Weights of a small sound classifier: 15200 steps, trained on acted Russian speech (Dusha).
Rows from block 4 of a small sound classifier, named by matrix and row number. Rows with one number belong to one neuron. Each number is 500 + 25 x the weight over its row's rms, rounded and kept within 0 to 999. All counts start at 0. Numbers have three digits each.
After each neuron's rows are labels from the 100 clips, of 14848, where the neuron reaches its largest size: "strongest on" is what is common among them. Only what is clearly more common there than usual is listed. The data: acted Russian speech (Dusha).
# gate: MLP gate (model.blocks.4.mlp.gate.weight, 384x128), inputs 0-127
# fc1: MLP up (model.blocks.4.mlp.fc1.weight, 384x128), inputs 0-127
# fc2: MLP down (model.blocks.4.mlp.fc2.weight, 128x384, transposed), outputs 0-127

gate.81:550513526518492475495492520538461496461484516492478486478485518537574513526532524442477539538529484451495512495495494482510501498507510444493479475482490536458512505475504518494541530470524456492472509506485531541535473459504490518516489482508547464486512481499525505464488499496535492529487478474527536517541500467497505542517523467528501461504501503468511496502489481468511480505527
fc1.81:455531466519511489486478454497513496518545518505493522469475493480448497545471496504485490512477475514539507489493525483490489487466496543536522511489479502507460551553485469535456463494539469506520504489512485522462516524527498538477452533492498505502481481516477481545469544535492484511547526534516514518482498463513467472470489526489527512521450477493512496486482514484477534502498
fc2.81:489510485489488463508491507491474477514495529506511534517529480505535545492476546494524472490457529513515532475480495542550486482476532512563494500498510562450455448531527489556503510494455481518483471475499522507495508499497543507520464496491522494529522539518501495512535459526498524455525496526523507504510499515488500501485471519502467487499516558529484535500526516501504503544518
strongest on: emotion: positive

gate.269:451513488494504563524535542495474509464498492491497516512517503444505464469527524462503500519513493471510512488574510507501496513503466482508500506488483506525507464515533486527539514482516511509516505490497509514452499509499531539519486504448498500489529491502540496504442541489495519477496478486537472549481491492475466479483506506501469516467482550469528483527522472466552531454512
fc1.269:515483474512512497489506474481499519484497502481496494500461521567518535513495466415492487523497475502462507527496501533484511495511509467525496497503485506513465498475499515480513506529501521510476499526527462490439529519523476499539496524518492540469537501534484473538535504446501513449490503536514477490460521469474486464517497486508496530538489494538473501480484492494574499552492
fc2.269:506516474465476493500515512500528520439506518490512490573507476498471489496551507528490528510492475497531490464507494520555517475505505501466549474519491467475504470506443520440560494495564491493519498523531492518525510514525453490495524529559496527516488519509490490516525490501538497463471480529524491510564500483501483492519509480514491489470537469494519500504510508497497520497487
strongest on: emotion: angry

gate.144:514494527491522459489511524551480486466536469471487495495538534483500493468520506493543530493493472488509477492522548543504499531507481483510491508518530521502480537473505494528497457527514465489489498483480532528532519520529463542514522479499469540520491449488520497484481457459484529461480493428523524500513515476523526477483484481520524490465506490522498502494495483500418500505470
fc1.144:482466492497502492509466511495515499527513471499479504510510472478449508546502492536453513534511468480493507495520544512466541500492476513478517460462488522482487501516447443490565476524537489503506522506517492528496510456499507512494535501482477508509502497551464466495495518533462486476482522518487517490516454529498567535514527468472481503471503474520500502542489513473547478488536
fc2.144:507486470515525488497534529520540486500526467466493521496516513490516506521482513489467491494501517505494460501479537468504522485514503526498497487467476503495501508441460516501461478534516518508502456498514503521499539456507511490484522479486486456512488486456519490503483516475512465531523447526518536474461558510472495551551486497542524488499473528433516444522526501459521502491476
strongest on: emotion: angry

gate.194:509472543498470518466481506564490427509508539538522491503456470455520497502480492539475498540502510522494516507483533482527519498490485504508467495466480465502506472451506496505502487498517501485505484551484502430510508464515505523486505471453479494542525460500477527509508484493537511509508498512495520548565492515527498548495494513500488457483491496467487513529525530486514510518467
fc1.194:498485521494543499517516472487508502535500486515474498514528468520526521482524498461488500502520439514488460537492515534510453486504486501488491510515456532473504477488508493442465500469506491518492520536517500512543551507486459451511462506490484507460455492529456507469497483550532517506471536523468535490502478443508541501500495530498525467514542494528508490471466494497463479496512
fc2.194:505504490514524491502526522513490508499505541522485515558480485493522513488550541518505498490545508475495501505481475476534520499453526501479505465496523493493501531475483497528503557471502491477477528524544495522497485494474525513520494564525497490463510510516516519506489496498528451517426525516450504532541473519511481477496488489479501564502526485507508469462560487500454527498468
strongest on: emotion: angry

gate.83:522507517498493504486507492465476500507503529511507521534455471490521502533494479494504519468503500484510542521504483508528496503483438496486501444529528483489489486510452506468435477522511484513529482511510532507464427513549514485493506506470485516547457514517523459502551490525471520488484525481467464505489511519547507525470468492480512538546465471490524517528464479481522510495512
fc1.83:529516484489512500529478492505521499482500474482551548513515486510487519474547490473465485491551483489531479501470497519527504471507485484512478528502436483496515528497482509514552507528526552525506458549482453555518537492509468479509481488539503525491514503494462518481488516488502530509550446533496480498492463522511528458544514467494494478479537529505489514485513545496520488496503
fc2.83:491503533521491540533521471499505516505517501463528508516494490555546515493535497500488528500481493478502452467469512533459507507515470539496478497525574519492501516538504501468508540520555489481480516478488528465501473511509476482476547428512485467546536495523509522544513472531513480471486457520504501520472522507512518494478480523512502447497481484490500522527481497497517524525507
strongest on: emotion: angry

gate.289:482509503483499518525507498496498442479576509527496542495519553457481529473481506486494489486479485528496538476520495489489453513517484480523465536535482446477484499467511521491514524497527526522545502506485526528543484512452513537497537545495456494504514488494476488453503497508469489524498513492500471499515505525526498503502507516531513509492493566477498489480467525442509482477543
fc1.289:481549519492551491478492508500517505527539494484478454460514529520543471503485482526490488492472544509520504493516460582510493519541506486489496538483554467508462470460480492464482539525460461485473513479506483486524520526522499520511480498501473529453523483497505470496530491503485498510517485500474503480484517469487528567454512481541499495477505504537477469503499517482496510492506
fc2.289:519470486514497499500499508503468486513478485484526496440485508508462533491482496480514504481481531463466486527496500497461479496468465499491498484528494456448559495531465479489521527505478508465522528502482479503454529505525494539504461452501552486480507491462486521503504510550501536485539524498463513514486521497529512516555508553532476461522531451477502527505476503531491498492469
strongest on: emotion: positive

gate.188:496518447521496507455478508495535491475503488454478508535476497529459512521491503472520474555523516536478527497485535487500500464517507541529509482494515490483493443465514508533499554454493488537480528507490508524463544524486483533495499535474509552541475452478525512492479496498516510542511520561506500462473520521509523460520518501529466494513497536490497493468507512517488512508485
fc1.188:532545526498498511525514523493483526509510507517474504505525499451542503500489513471513476515486509500509504508531578471447465482504543496509512498478485491470485524474498483514500524464540556522438506517506482534516532448468477527558471523515520518482476485483490485515508461530495508492488523445506520547469502514516491506488486495490497478516516534510504499491517482479490472554452
fc2.188:490534501455519454553528500444488517507481481486517476502533502491504517451479504515527510463527481501535534512489524524496494512507504480466505469520535519477471439478499536507517525483483509514472497525526454449499516559517444499494508470451511499495521500509442457477496508438478522499494501499493491531518518511520498517505464497471470517501538500519517489458498491482519485486517
strongest on: emotion: positive

gate.166:522478496526471445466497488481486507532496506503516522533536476531500515542526534504473507433484452549512440532512501524500495496465499505541540465510514518504461456498501511494514515524475479486480500527519476487470497508543508495509451533502508462530501521517533503477503471493481510540525522546500518496520528471571517477521496484519493454509479480484474517509485502493510510501531
fc1.166:488473482473499455517518497509513527529503519545479475471530450495471511499502487490458478536493470466489452489462493497446526504529493515464499490511520461520491501480497552461495486535466507505540525466515444553499479545507500518484521488496470545499486485471518485481485537471456491484513492550507482476517499500515504447488547480507530542487506494488516506518484477524513517519515
fc2.166:554488503523462471468513454503489540516482524497480484512491506498516438510503497521496467515495526501527485523476494500477501484531480478495475518448495512479490503494505439533502491561471496461502502554511487556501490475485528480479487533494466486464519508485489472522497487509519447508471508476535541491494492542483487445522484546492514454503495473530475519539482517521506466490484
strongest on: emotion: angry

gate.153:534462560498520494477487542514484505447512496485469526533498442482514555477498532523500512491485500450505520482499461508491467540509511501518483485488550512494479521514490504474536477458465515485514485519479464548514486511485502507430491464519524488495476471506488510496508518510495456496499522528486501545475486468493479508497515496538525469475510462524502496505463489525541541471467
fc1.153:473524467515512491488481504523523495497537463482524510558513534490511479477492513508527492515510495443495463507502458485497474502468528469528476526542536517513476473518507503521530477466510492480523503477486478541482494495515494481511518532510506459508456461537502513493475519507485429493499478522508573506488540515525498482511533477524558450493473481504504486532482494504534541531521
fc2.153:477531529463490502486501522493532516523493500504501502540517527498439520540511522487526499486479490461518514505468512489473489483506477501539513557464506476499418481483526520511515504486483472524492527499509467470504521477521452525486517509511503470499495485490466456457536515476500562482502506549518529461521486477488464504520496539504535457490503471502476523448518486527466491513502
strongest on: emotion: sad

gate.29:466487448475503500478503544497496489466509520486519476510458515443499515528470519494503532504496494508467487546502526480516487473448506514494527504478496512463532493511506534495494484501462478551490483509466524523504534473502438454506497504476448481511504484474481456494505488528500506489537472536486534463489530526488480512482556503519461493514489533529439477506500452503506500533504
fc1.29:479522479488494526498497526462498536494550513494530531494495496497514460528509519532496532478462492483486507545507506480499498512509510499505443457483472497475519511496501500479533518462496469509490508514526497486482531530502434486468531497487480471483515471553525469514473482510520579500517481499518497441533491530519525470487513500525503513486543496531498504462512456542512550529466
fc2.29:527525503511518501523459500504510529509483503499481520489461505473496473466528489536527524507504517524490503496508525555482517514462527471514511457466501535485560494489489436456471482489494512490513553489507472513553515513450466528489494466514454541532511463504475509532504498476527508496490512522487501487507467488461485461495458465470485500551501490488514466471491499487492445507517
strongest on: emotion: positive

gate.11:546509484498505518491490520479459508511480511518497490515481521517524473495457446526504516479507523519464506513505504512504522530529528465472519452498528475500436511524501484504532515473481549480496474508475509519490512486527528566479469512543470469495474462508553490473521447516518540470492535519491487457517505498507531528518494485491480532525472506499497511509480438550517509513503
fc1.11:523496510484517461503478525527485513506490544492454503506470466510542514488489526526534543480532523469494486498483502484514509537493523508506497482514497463500455502521513498493533507474487470485502511527513484527458467467500493459499458574512509514507495487496464486485513517498510503483508522532500530484536531492485520541561511438463519518537497530502432479456481476486522475503462
fc2.11:511499492568473477497516505476516502539490502482491478489488498510494486554478498496476494532516497520567548573500529514477496505444502476455522499483486444503473497496488536519554477497487490526510546496515529459505493480537515442506500473546464487519501533530499499508505469512487472517515473527497551500503505527522489493490501544513482487487459482504477512498510493476500535522516
strongest on: emotion: positive

gate.232:537534495517529525538483487466476526494543553465474524526506489490527484486465480530554493525475490488535521477471490490518483478560496533491468533481516525539502479479510460512517533488496492527550520524502477531491505466466550515521526547550504483469489480500511526496512496526507484457473472488494505533479461495523478464483490483472511515509496526494518528478472498479501489507544
fc1.232:553517469485555544561494499450451544525501545487528523529498461506526455443513501525534489513525462466501480495536482493479473535513502498500464520503495508461506454469480485498499539483504532516514532501481494502520503521529511505485481501559538498482495501534481499494504494516534445503461485483469498473481522499528460484503505490485512515499526478505494505485473474476510512520505
fc2.232:479490549506504510505519515455558507574531493496461500525502479513482520478484479482480499505520536479477491534498453485532537455523475553505495517492466497492449441518503509493556482538492521490521511475481512514473507513482525517494482476518479507475495487498471481484496504524475510511451475486514505517502470474515487517504524465513484472472513549500434529528487492488537488484484
strongest on: emotion: positive

gate.32:478522483532513509457537492501515522482490510465528523541498464483485504528525474541479491486479541494527464535494527477457477487506491511525512545515496527494541542485516541519451448515529489507493459528484478499534505475481538532515490481520469521505527506490488501473462482521508548475487529484527507484484537543510473451494471514490495555506500536514485494494519470484507533528466
fc1.32:503493478470521509485529524532506476493534526476535511497479489500473472498468485450482495519502511453503473543496492496464435485480517491466474518496511475503511481555547508503512520456510480534511532497463490455457505490501458514578494524502443484493507486520511518515495491515462471487493498543491489519474525527507476467535501487516495460507497492550465456483498495525519516486502
fc2.32:457530506514507443547515490502520492474491482482517494510490507504503507516493538486544514445458531467531526466499503508483562495458494444495528517485490444469448479506453505538515507507490507494504478460488496510518530507473485518499503500465487552491535490487512485549512501518488483498501513501516504488531513502450510521566426486480522521504506487486518493509486482499500497515529
strongest on: emotion: positive

gate.350:492472494463463531547495471501528528518492500515521522519520500484461491520488481491489508472528485531498500466524504494520529455487447515493473519482471482508528481493524472488523524476484514545505499494536499530418522514534538531469540507503508489535531524489508475472503500531547533494483498504499461494495508488508500485494465520496514527499479505495509482407475525487469550483521
fc1.350:499553464490518472495497494492524525451524446484476509527535555505544519459475490510524493510516458504485487543466489496469478537497512496480525493511482523484479494493494470539492477509475490505526489470450485463520459518490472503498533522475489551502491535461509526492524570486532496475480530540518430534507494526500515502505523512477504516519505470472508500508516505488501474509522
fc2.350:514498485483529524478535508488490552535504549473510485449523495502499500509498516479508488516471475529508478488564502492498484517467501486531477503496515489500519496501505524501457476486500466487467486486485549532486595485542515494483505531455508478477505496472471489451497492485495509506485518518534500477494494486540505505435547504472499508525470547479485484518520482452470505530535
strongest on: emotion: positive

gate.291:484514526490504471504502485499511451503492457503490499453484480486495515475469540510493556536520534507502488510495483472509511522529467460517479496504508475465491521512481484533540463501529484474501509499547517523519483529521510487520502493528509512481506507541508469481503484540507524500497436484595509491502520521548475496529501518535504495492505546560505497527498451482519491544527
fc1.291:488545464525519527516554527537499525527507551493526466491542498490489487576514492476477470490521501490505499514522494526482487489433494525435527463540501513487500488495483500486500524503501507525509479479444474458480563494488514496505508500484514502509506529470506521495459471470484479503495512505487491531472529514494546536484528480484520495486472496481528470511475546463482519484509
fc2.291:446499535487477493499499498528506482503492458504535502501512501524507516432516503470468529488503511496538541522446485500502500506506484506452501506525498450476482488511542500474529523460545494476509543499475507526525531502518491483556468498480484513520491495490526541497448513533450503508464443481467529528504482491478506509503492459514529525510505466501541486509468517522497466456502
strongest on: emotion: sad

gate.325:505502494522529551490506526505516480475572476478510491506444470473499500512518481481528520482516511511540537488486531547496511504519512493476500509519510479514495481493515512508463523466530466487500522478505506541501458499501462476526487499463519476523454528494497446515495501503523481547481483506510520450487487502473458511529487466524476443443505534552538514495524511507477478478471
fc1.325:451526472466475504503510491503486533474543478509492505512488457480476477466496527492490486484505524509511491482530523520539499480515509467473446467488528508468535509516556482502458453472517505446498518516501542507491517503475545510531497530482540511510482504492518538524508539512525526542517516512501493485495483507491533482519475494481499441459483535512500478524522558488469552504472
fc2.325:523514470468475491509514525453508487477556489540503509504510511500467472468534469501462487519513478503497477506558560513569501507513491521481488543454496557493462527514491448510499465473464522485519521461518513501526484464512530500458492518549507488502491519469525501480507467481498487515505484475525506536460521454504486521450500489478523486508512486467499510496500508499484517479485
strongest on: emotion: sad

gate.159:478536526508528522518468500531488483462461522509444533518539544511498524501491531475483504497500481481542496514491514521513508507520463483528543499496477491514504503489515482485509541495559488517508466558501501468525456522490463463513531528523518537502547500480472562516532484475502503507485500471505491508500530479519521522452476475487447490469492496459488485498481520515535525506543
fc1.159:474477466478517516498546504514501478528445481507482496511530474506486484550473500527520453488498503552464508513479442470530493508511512443480516521500488534491510497472524498507501495507502506528487549500487502479454485559466470560542511473524534496527479479494557469473509512521504494523495469509474531508488492516493508516518543483524484511479493507509512489507547485494482481528559
fc2.159:520506552487467508462518569502496508520522490512519514504537540456477532507511483498483495465481471508489548563546506487454524525521520493514517539482487490514499507532491476457516497531469483496506473515529491510549482492542508438501508518512535512510485529517475486461542467479492474498447494482496492455518505480471502475534512497492519517476487538474506490517481506494508498507544
strongest on: emotion: positive

gate.307:528522516503527494494496519479505515507525511510503529499522468512493482492454541499509513485513485494454536460513494510490507453515492519455521486514455487491491481537580554504506490470513459529504536488485518482471553504479467488506497508522502463542542499518542502579532495511479506510494496454509518526496452509471531535526528473498467503460509509510497475530511493516518500498480
fc1.307:519515503486509501473552484467481516513515489516520491536520496475492492471509451517514520430481448490514481519474517460518470466502514506453508464486479501485546523502451516493522507472495505489479491545507516529418525496491488503508501516516516487519505480478517538498560485524476528503507485500549550504486525492495481515474522518486525517498521565473523465506477462516492502513480
fc2.307:543529514466487472521514471478525521485544499509530520491474541528540511485513517452503513499457523529506494452511533522519523491481518464528544480497517463464497574528484487445506502510500530510539487512496456495538486520510505472530518496459504468520506445486495503466473487480506478535489468487503506536506491516498513528560463491508516492467487482492473496471517513502502527506476
strongest on: emotion: positive

gate.280:482462492485510476498532490502524507505496509482523531539501475523493513510493507509458526498485506484500501518491507528493517482546518485525544538466512473478541485551510519522458474482490482466493468539532507489502476496521469478495473453505506473561495485514479499509507507488534545488446521526505462495492510480454503540485525516536498466491563549517554472495486487495464534530525
fc1.280:524545482497503503521439475447498473523501469489514504486480483533498526473501517535566526500528478518475483549468479510517493459494498481495483476487524492519510545494471500513514503467485517510513491476487542529505524553473483492489541538503513515429500481511495502476499481511476509531510492533487483487441524451517481499547474519490506476490470480483489518513524548485527470485478
fc2.280:473499532474531478495486534489493535492549500539503515515526505514541554544456500485490529516505470498463462456541518479502463495528503484530495495510507540508501534485491530486481499503508470474493481497501507506518483481455488489513508517500514456474490450532488454501554505544504500491487479533511497458522510521504513537497536548441493484509503489483532480476541486527518477549476
strongest on: emotion: positive

gate.290:476473464524514523490496515471471512480494532459491524497515484495507500498517482491442476504526470485496446524524477443514485497491497489503511527514475445531489552538486480507483506531507540546518482531526502476525486504497494499514515488539504485549508459458459491518495462474536484469494478472518528500503452522493520532468508507503470489469485532486423528513483471485481498494522
fc1.290:459477530506510496492547528453491445516465516466521495529486484501513498538504487492501497488507491491537483530487546512513496488502486491509505507498450472485490511478503501446548500504486508512517492515550528476485484464490520477508487493480505450498476512483517477510452458469526478481529455509527533515466494549522533482471508476494475500534479503485516525525448541462444471504536
fc2.290:470459503433509476486483476482516511526530535503471516465507470519487463538497484492492548530502506496516512489479519505484495512505509486452541483519490524497476513486488496554454495513499483528499532457420490536509474491496498491556510440505500509487498525527510468505526502469507475469458482468486490514527483503469527532463484462457500492511507532518475532505492459480500500489520
strongest on: emotion: positive

gate.324:492513507521512485489450505487479511533501477475480516503496495524474529526465525523462496546503516476481505467533535519485530456559455529496492534525489511436497473536496472504478545502519506498507441510446476513477503476499509531536455496493521479534490489506492439531500520511501484481455497506514459498506520470485487497529487515545505505468509503453532472512526494489522523498480
fc1.324:520465508539521484510534517472501525508502511494505507558491483486486469447484474519506460475547523526470475491521489501491508489465494537526494503510465498482525448516501514481482426475499476513476502479482463509522492490510522465516514469528524557493509537496508500507502514484500537487514512458497533511445508545504480553487484537527550497545480493502483482515482507517468542481521
fc2.324:506517498478458510495465508507519489508495515495437455501532504508472471477536516506527509510506486536474499478522519465510481468495507476485470479500475445540492496532474483516471458450519488486465499475487492456510472540499466475483488548481501522462497501443512511540535508498457481509460472523462508488494509535493465485526492492489541497478460473457506524452492494508486535497495
strongest on: emotion: angry

gate.222:476443503459536482523495514511498501497486499495498532479522486496493496523518515457516458497501491458502534476497478498518530480512506486518483458497499501509509494500505486561470475499441551496485534495528519516477518503476479453523510500480512560535524498509504501522489481569491538551508452536510477500541521498474497487490491519543513488490511496462495533521472566504502507456476
fc1.222:516517475510492490468520482495505520463499519465559446524495498507508504497471480492464534528519526503528466560486502501504500518501471494482524495498476501479482487474504512485503540507523496510483524524488469471533511521485494480506511501514485480482490514527504547493515508496494457445485520510527523478481470509527492453524487519502456474497485517504511462562503432492429551521554
fc2.222:526479507492509476475525500486524510575529490448490488481506522454440501499523553488483533511528555467511519487490516467497447507485522508500508515463505501487503515493482473468505528551477463486521516572518525508506530500530505483511517490482512495506535481497502506507542457506503509534516489524506549495568486498459492506497517497511553507458497502493495497528537507492500491488510
strongest on: emotion: angry

gate.224:514553516474507483459493533531498533515524465495455538494469529505491528500477483489487491495536483506523531533491511496475539516507528484503477502520491505507535439495540486487503525520521489515477471518504515482469527473498508472478520455545495519516469464494502535516503495517530537504551555514498475535514542514470489454521476469438518503508524508498445470497515494489479514536500
fc1.224:524526512493520488508485502482513455499510524510512496559549524485541503507515498504554503488498446508524449527439501488508518507456490511441504523511523477495503494492492511485481523466511500476525529487459544526554496514522497460489444543513488484505534511461448517516510507531471500486500500512518540502456522485474533476507494487523505520508527436513503491518500474493482524519502
fc2.224:503518503526500482518506515535527516464520490544492468521537571481515537473474485488462482475456516522546510479525507477564494466497507530497485494504500469497461507497481517501474466495511455479500493536514529437471507493496449507479497479527480513475508505493476477503476485484493569473431483537517484520519512476494525495522508519497544485497504499531465511521525514495496510512524
strongest on: emotion: positive

gate.79:464515499502434529433547500512524505513490521463517534535537533481490504515496510470506532447484514518523474484539549483495482511501511507475509462502509474517528540479501477552521496497513490520491519482502506520512500505476519504494515496505462552520449451503520487503511516503511506474517533534521550496504519452484480489499512496495513475467494544461495460492464469511508536541499
fc1.79:496479525535489521469502490499513461546502499479456490485477531491492506490562468458526503506491524486515514497482528478486508514480509516495477506498492501507589481489529494507462536514499505526488527517506517525509469563509479494520454525474494505436470469482507541477493491504476456526528501522506547488509523461521483509473499524481500469526548496471529464481471508452512505491487
fc2.79:444510489499412477497522425493507510472496496519498509526560552510506554496468447479530517463517501492497529488462507499504505512526506490507514541477484509505554502488524482527458517511477478476491520523511532484509493516500528497514506522469504522473479490542516514485541555473509497525485498506475524521489476478432492505508518488505476472479487496494477528516510505501515484511528
strongest on: emotion: angry

gate.27:528535514521510515510493464480519490500556489450497459531460514507465497522514454479486526521518488481504493505483502519498470470516459488528542501554503510475469531499514502492501516508489492472507522512507508499442489498494478491498504470516485505528508477492493484546468494493499508434533451489506516549538534479506535481546517499465449529533512500510542512527541535499505493504447
fc1.27:508504525480456453538483533518492527474542526445508515506472490537542504529480489471511509473543547476487515517513531505460515549540534543550508469479488492508472487523528479500486495555517521487549505533471516525514491502495492506486455474505462511484464545486488476439543507478503481464482479496519498487506478469493517504477496480520475525488505514506517500497491476490478496509472
fc2.27:537486498489504492490499504535479515447483505481458491514426511471539512504483504467522491520504537462467483494505469499471512479479517463478541530503541499483493506507498500468508509508537513505489505465520513504515512520549509470534488527478529509534530527525454500531568509507519468489504511478529471540506483497531526536487517546510471478527482533518528537530495507456494526534524
strongest on: emotion: positive

gate.270:483457492497508454530531488528504497458541532452530493487485473515490516522486483532525489502497509434491481538493477539468504479516520504477466482495470497448504440497470538465469500495525513503513517498537513497512487538455506488482536530518518538525465493480559499445508507518505532514495538484506473482472510524499494518498529521500496464480493502467500521498514490540506497448478
fc1.270:480476500541495514473498495477532476526476496514501538496538507493490492487500491518499482520476489519503420514513456507499475501485504534504469532499496483498545453523490512511534499497449541518462506477447502476503545534504487505524492506541483482511514547539503476450486523486464529515464495522479480531488469521477467435511510481490497542483506520509493515458556481525492497481497
fc2.270:508511524476497510511495443471508495473461482455529518509512488566502487506509531498464496551511493495529504518454507512486486492511501518514477462504483503551507551496488515493513514508528485532525456495528517507555500536500494520471510514503513499517500461477504495538529457517483470476529496486460486485455483504494525552461484463481496463494515537540475511546481488522507530547463
strongest on: emotion: angry

gate.49:486513485516484490463479525501476516536459524500521471507520514483442511492480509517515513507485519447493507487482487477535514461521518518478537508480490541484496440449495503486502526458443523495524473527533519500525545469506513493497503502511480533523532489532470507506451469470470469520514554492568539512479522494466474471490463502493517503514519492524479512504489499529538504512523
fc1.49:505472487509499506487498483508500513514520468465504504487484513547483465530507480527472504520490523516525437518510486516514506565508453499468503487499507493452517548509481510496525470494538474514498525462464526505460531550501474499494510479506503474503503531472542504478458513495525522489486517471457486530501477463498513534453469496513468486523445513497462481495488501495454461454453
fc2.49:514490461478523498501518468508543511484452515459570501480521489464506513465502500497549515519494480503504483488535502487498503507522468497520475495499509500515517497536540548525507469556497478496501505457512502509529483485504553501498456492504524522567563531453517510514472501483537497548511519459464498552492497525529501540485493482488507510503504508532493514497474518513491506464531
strongest on: emotion: sad

gate.34:493530557457489474486455516514500537470501481502469523480516519500464480507485525493473532486449492454507479513501546532493486490521484469493514481494519528513499575487492506512496535511495505487517497518458528455475506495500513512498521508484492485453508522531440465527489520516512462532512515507502460515503491522530491507490495556490486533518522508471470496474524430491477498470543
fc1.34:523477477481537520525503510537513501528471480486460519517552477466482549485484506505502467462466500511515456478489540512494511514502473475540497531484470484442487486536506457460488512483491477545494462509524499502505476496529522539502532475478513507495489551521512470471509477476533524484496483463524504448484506462513454480476513501507478514516507498474511487462464501504475475452463
fc2.34:504519474531458500502506494480472480531568479482491477494515527487507482540517494538462479498482515464477553492457526447531537493535523481514471528476567470500503543488514528532496495517481507516481521479455511517487490527477521505511503505507476457486496500518511499537469527533522462516511465504519523475494464528461465532465508498536498522464509519507465504531502509531517512502491
strongest on: emotion: positive

gate.366:496517513514463480505496470542498526475510507501522548533477511487552476474537464492553537505504475507522505548513491497491478463478465466486548526481514506471498484482485485492472505511466525484545475539491498497501489503475505493497500505475475532491470491436486553498441535473489539520512479526521474476485480472518510465506466504499494548493528479478474522559492524502516491485512
fc1.366:524493468509538484490447475494481518515486488482548467490459494511469509517523537496468490461500499518500502482462524463515486453464508513456571474499512524512542520496473492463484487535507511536507466511507494524499470466511530518498493491513497434526493512521492517525496525507525528488456486474525520521474527502495509475497509501536493482494476497546529518443458538531486539506514
fc2.366:472489456541523475513472526515444534516470520506529526452473507473470487550494524473521478478521464517483497496501515499486484497468504540526450510540521477541491484466489557513445503523524476495494463516474471484497468511514502513497520496512448502470497493480505473466512488503497497510486496510470504494483496491496500531474507538516428531493494503464533510500485452528480502457476
strongest on: emotion: angry

gate.47:537473485484497471452477500511508452537462526501484472481521503473480549499534481494473522482502498459494474484466488491526504493486483507540543523473538471471509523500497541507466526466450503530464505542561498489501538479516548516487511521486519533528500494494496472463499486481519519516506488483482502529511538546517519509498458476479480467539513520515474536509547510539485501500497
fc1.47:488501508467483557503479495450494483532538462462515508472476508497529473496487518484508479505499498480527507509507488476505502478462493465482506479470541477486500515511532495523491468559477491502507502517512489496478513532482475444489508471465509498529521466470554525522489494517451545497507484484489519514500493493458544542508479474474497521521449489471516474459523477534457542449514
fc2.47:455492497506497526490513492504473527522515471497494479505479497437513511510471491489560499466476575505486463515463488536531500488495471484506486459476507483480500468490549504500518526478496540482533500525514461484529494475487476531531512558517519464526510504499492466510511494521507530503478472525495517499489482531432490470504478475482496486533497551519516543496489479528479558513489
strongest on: emotion: angry

gate.42:454491533538511492503519478514519486499525483535497476492497491520554480506506516517431543493532478489523556519506466500513541522494451482529536513495482527527508525537489505552510526484508509525502495479503498504518554475546510525532475552510542435474491477532502508479515497560513481501483512496538497492502531501481528481506517482496483503515466506488507468471461471498494519486484
fc1.42:513526453544479547493532480501496483490494496519521470484486490510478481497472467512459470510528571495503503494518519523511505487513488502479544488500498519485515518433501497429497493527546464476544514501502498516513510498470486524526489490531499471509502478514507492512480506520522470515476536476523487522528489483530503464523546472509520473443489488467499523502454438485493526551509
fc2.42:469517543499495539465471447507491501478494548538560458513478507492533529485505491475502495556521480465531535507464500499506487504508476458495545520517504485532508488514497537526502512456523535506476534517510523517495506469476518490530491507508499486523506463508504511509525512488512491520462490496542526451462480494484472498492479516487554527530464496558514537515495476546478483504518
strongest on: emotion: angry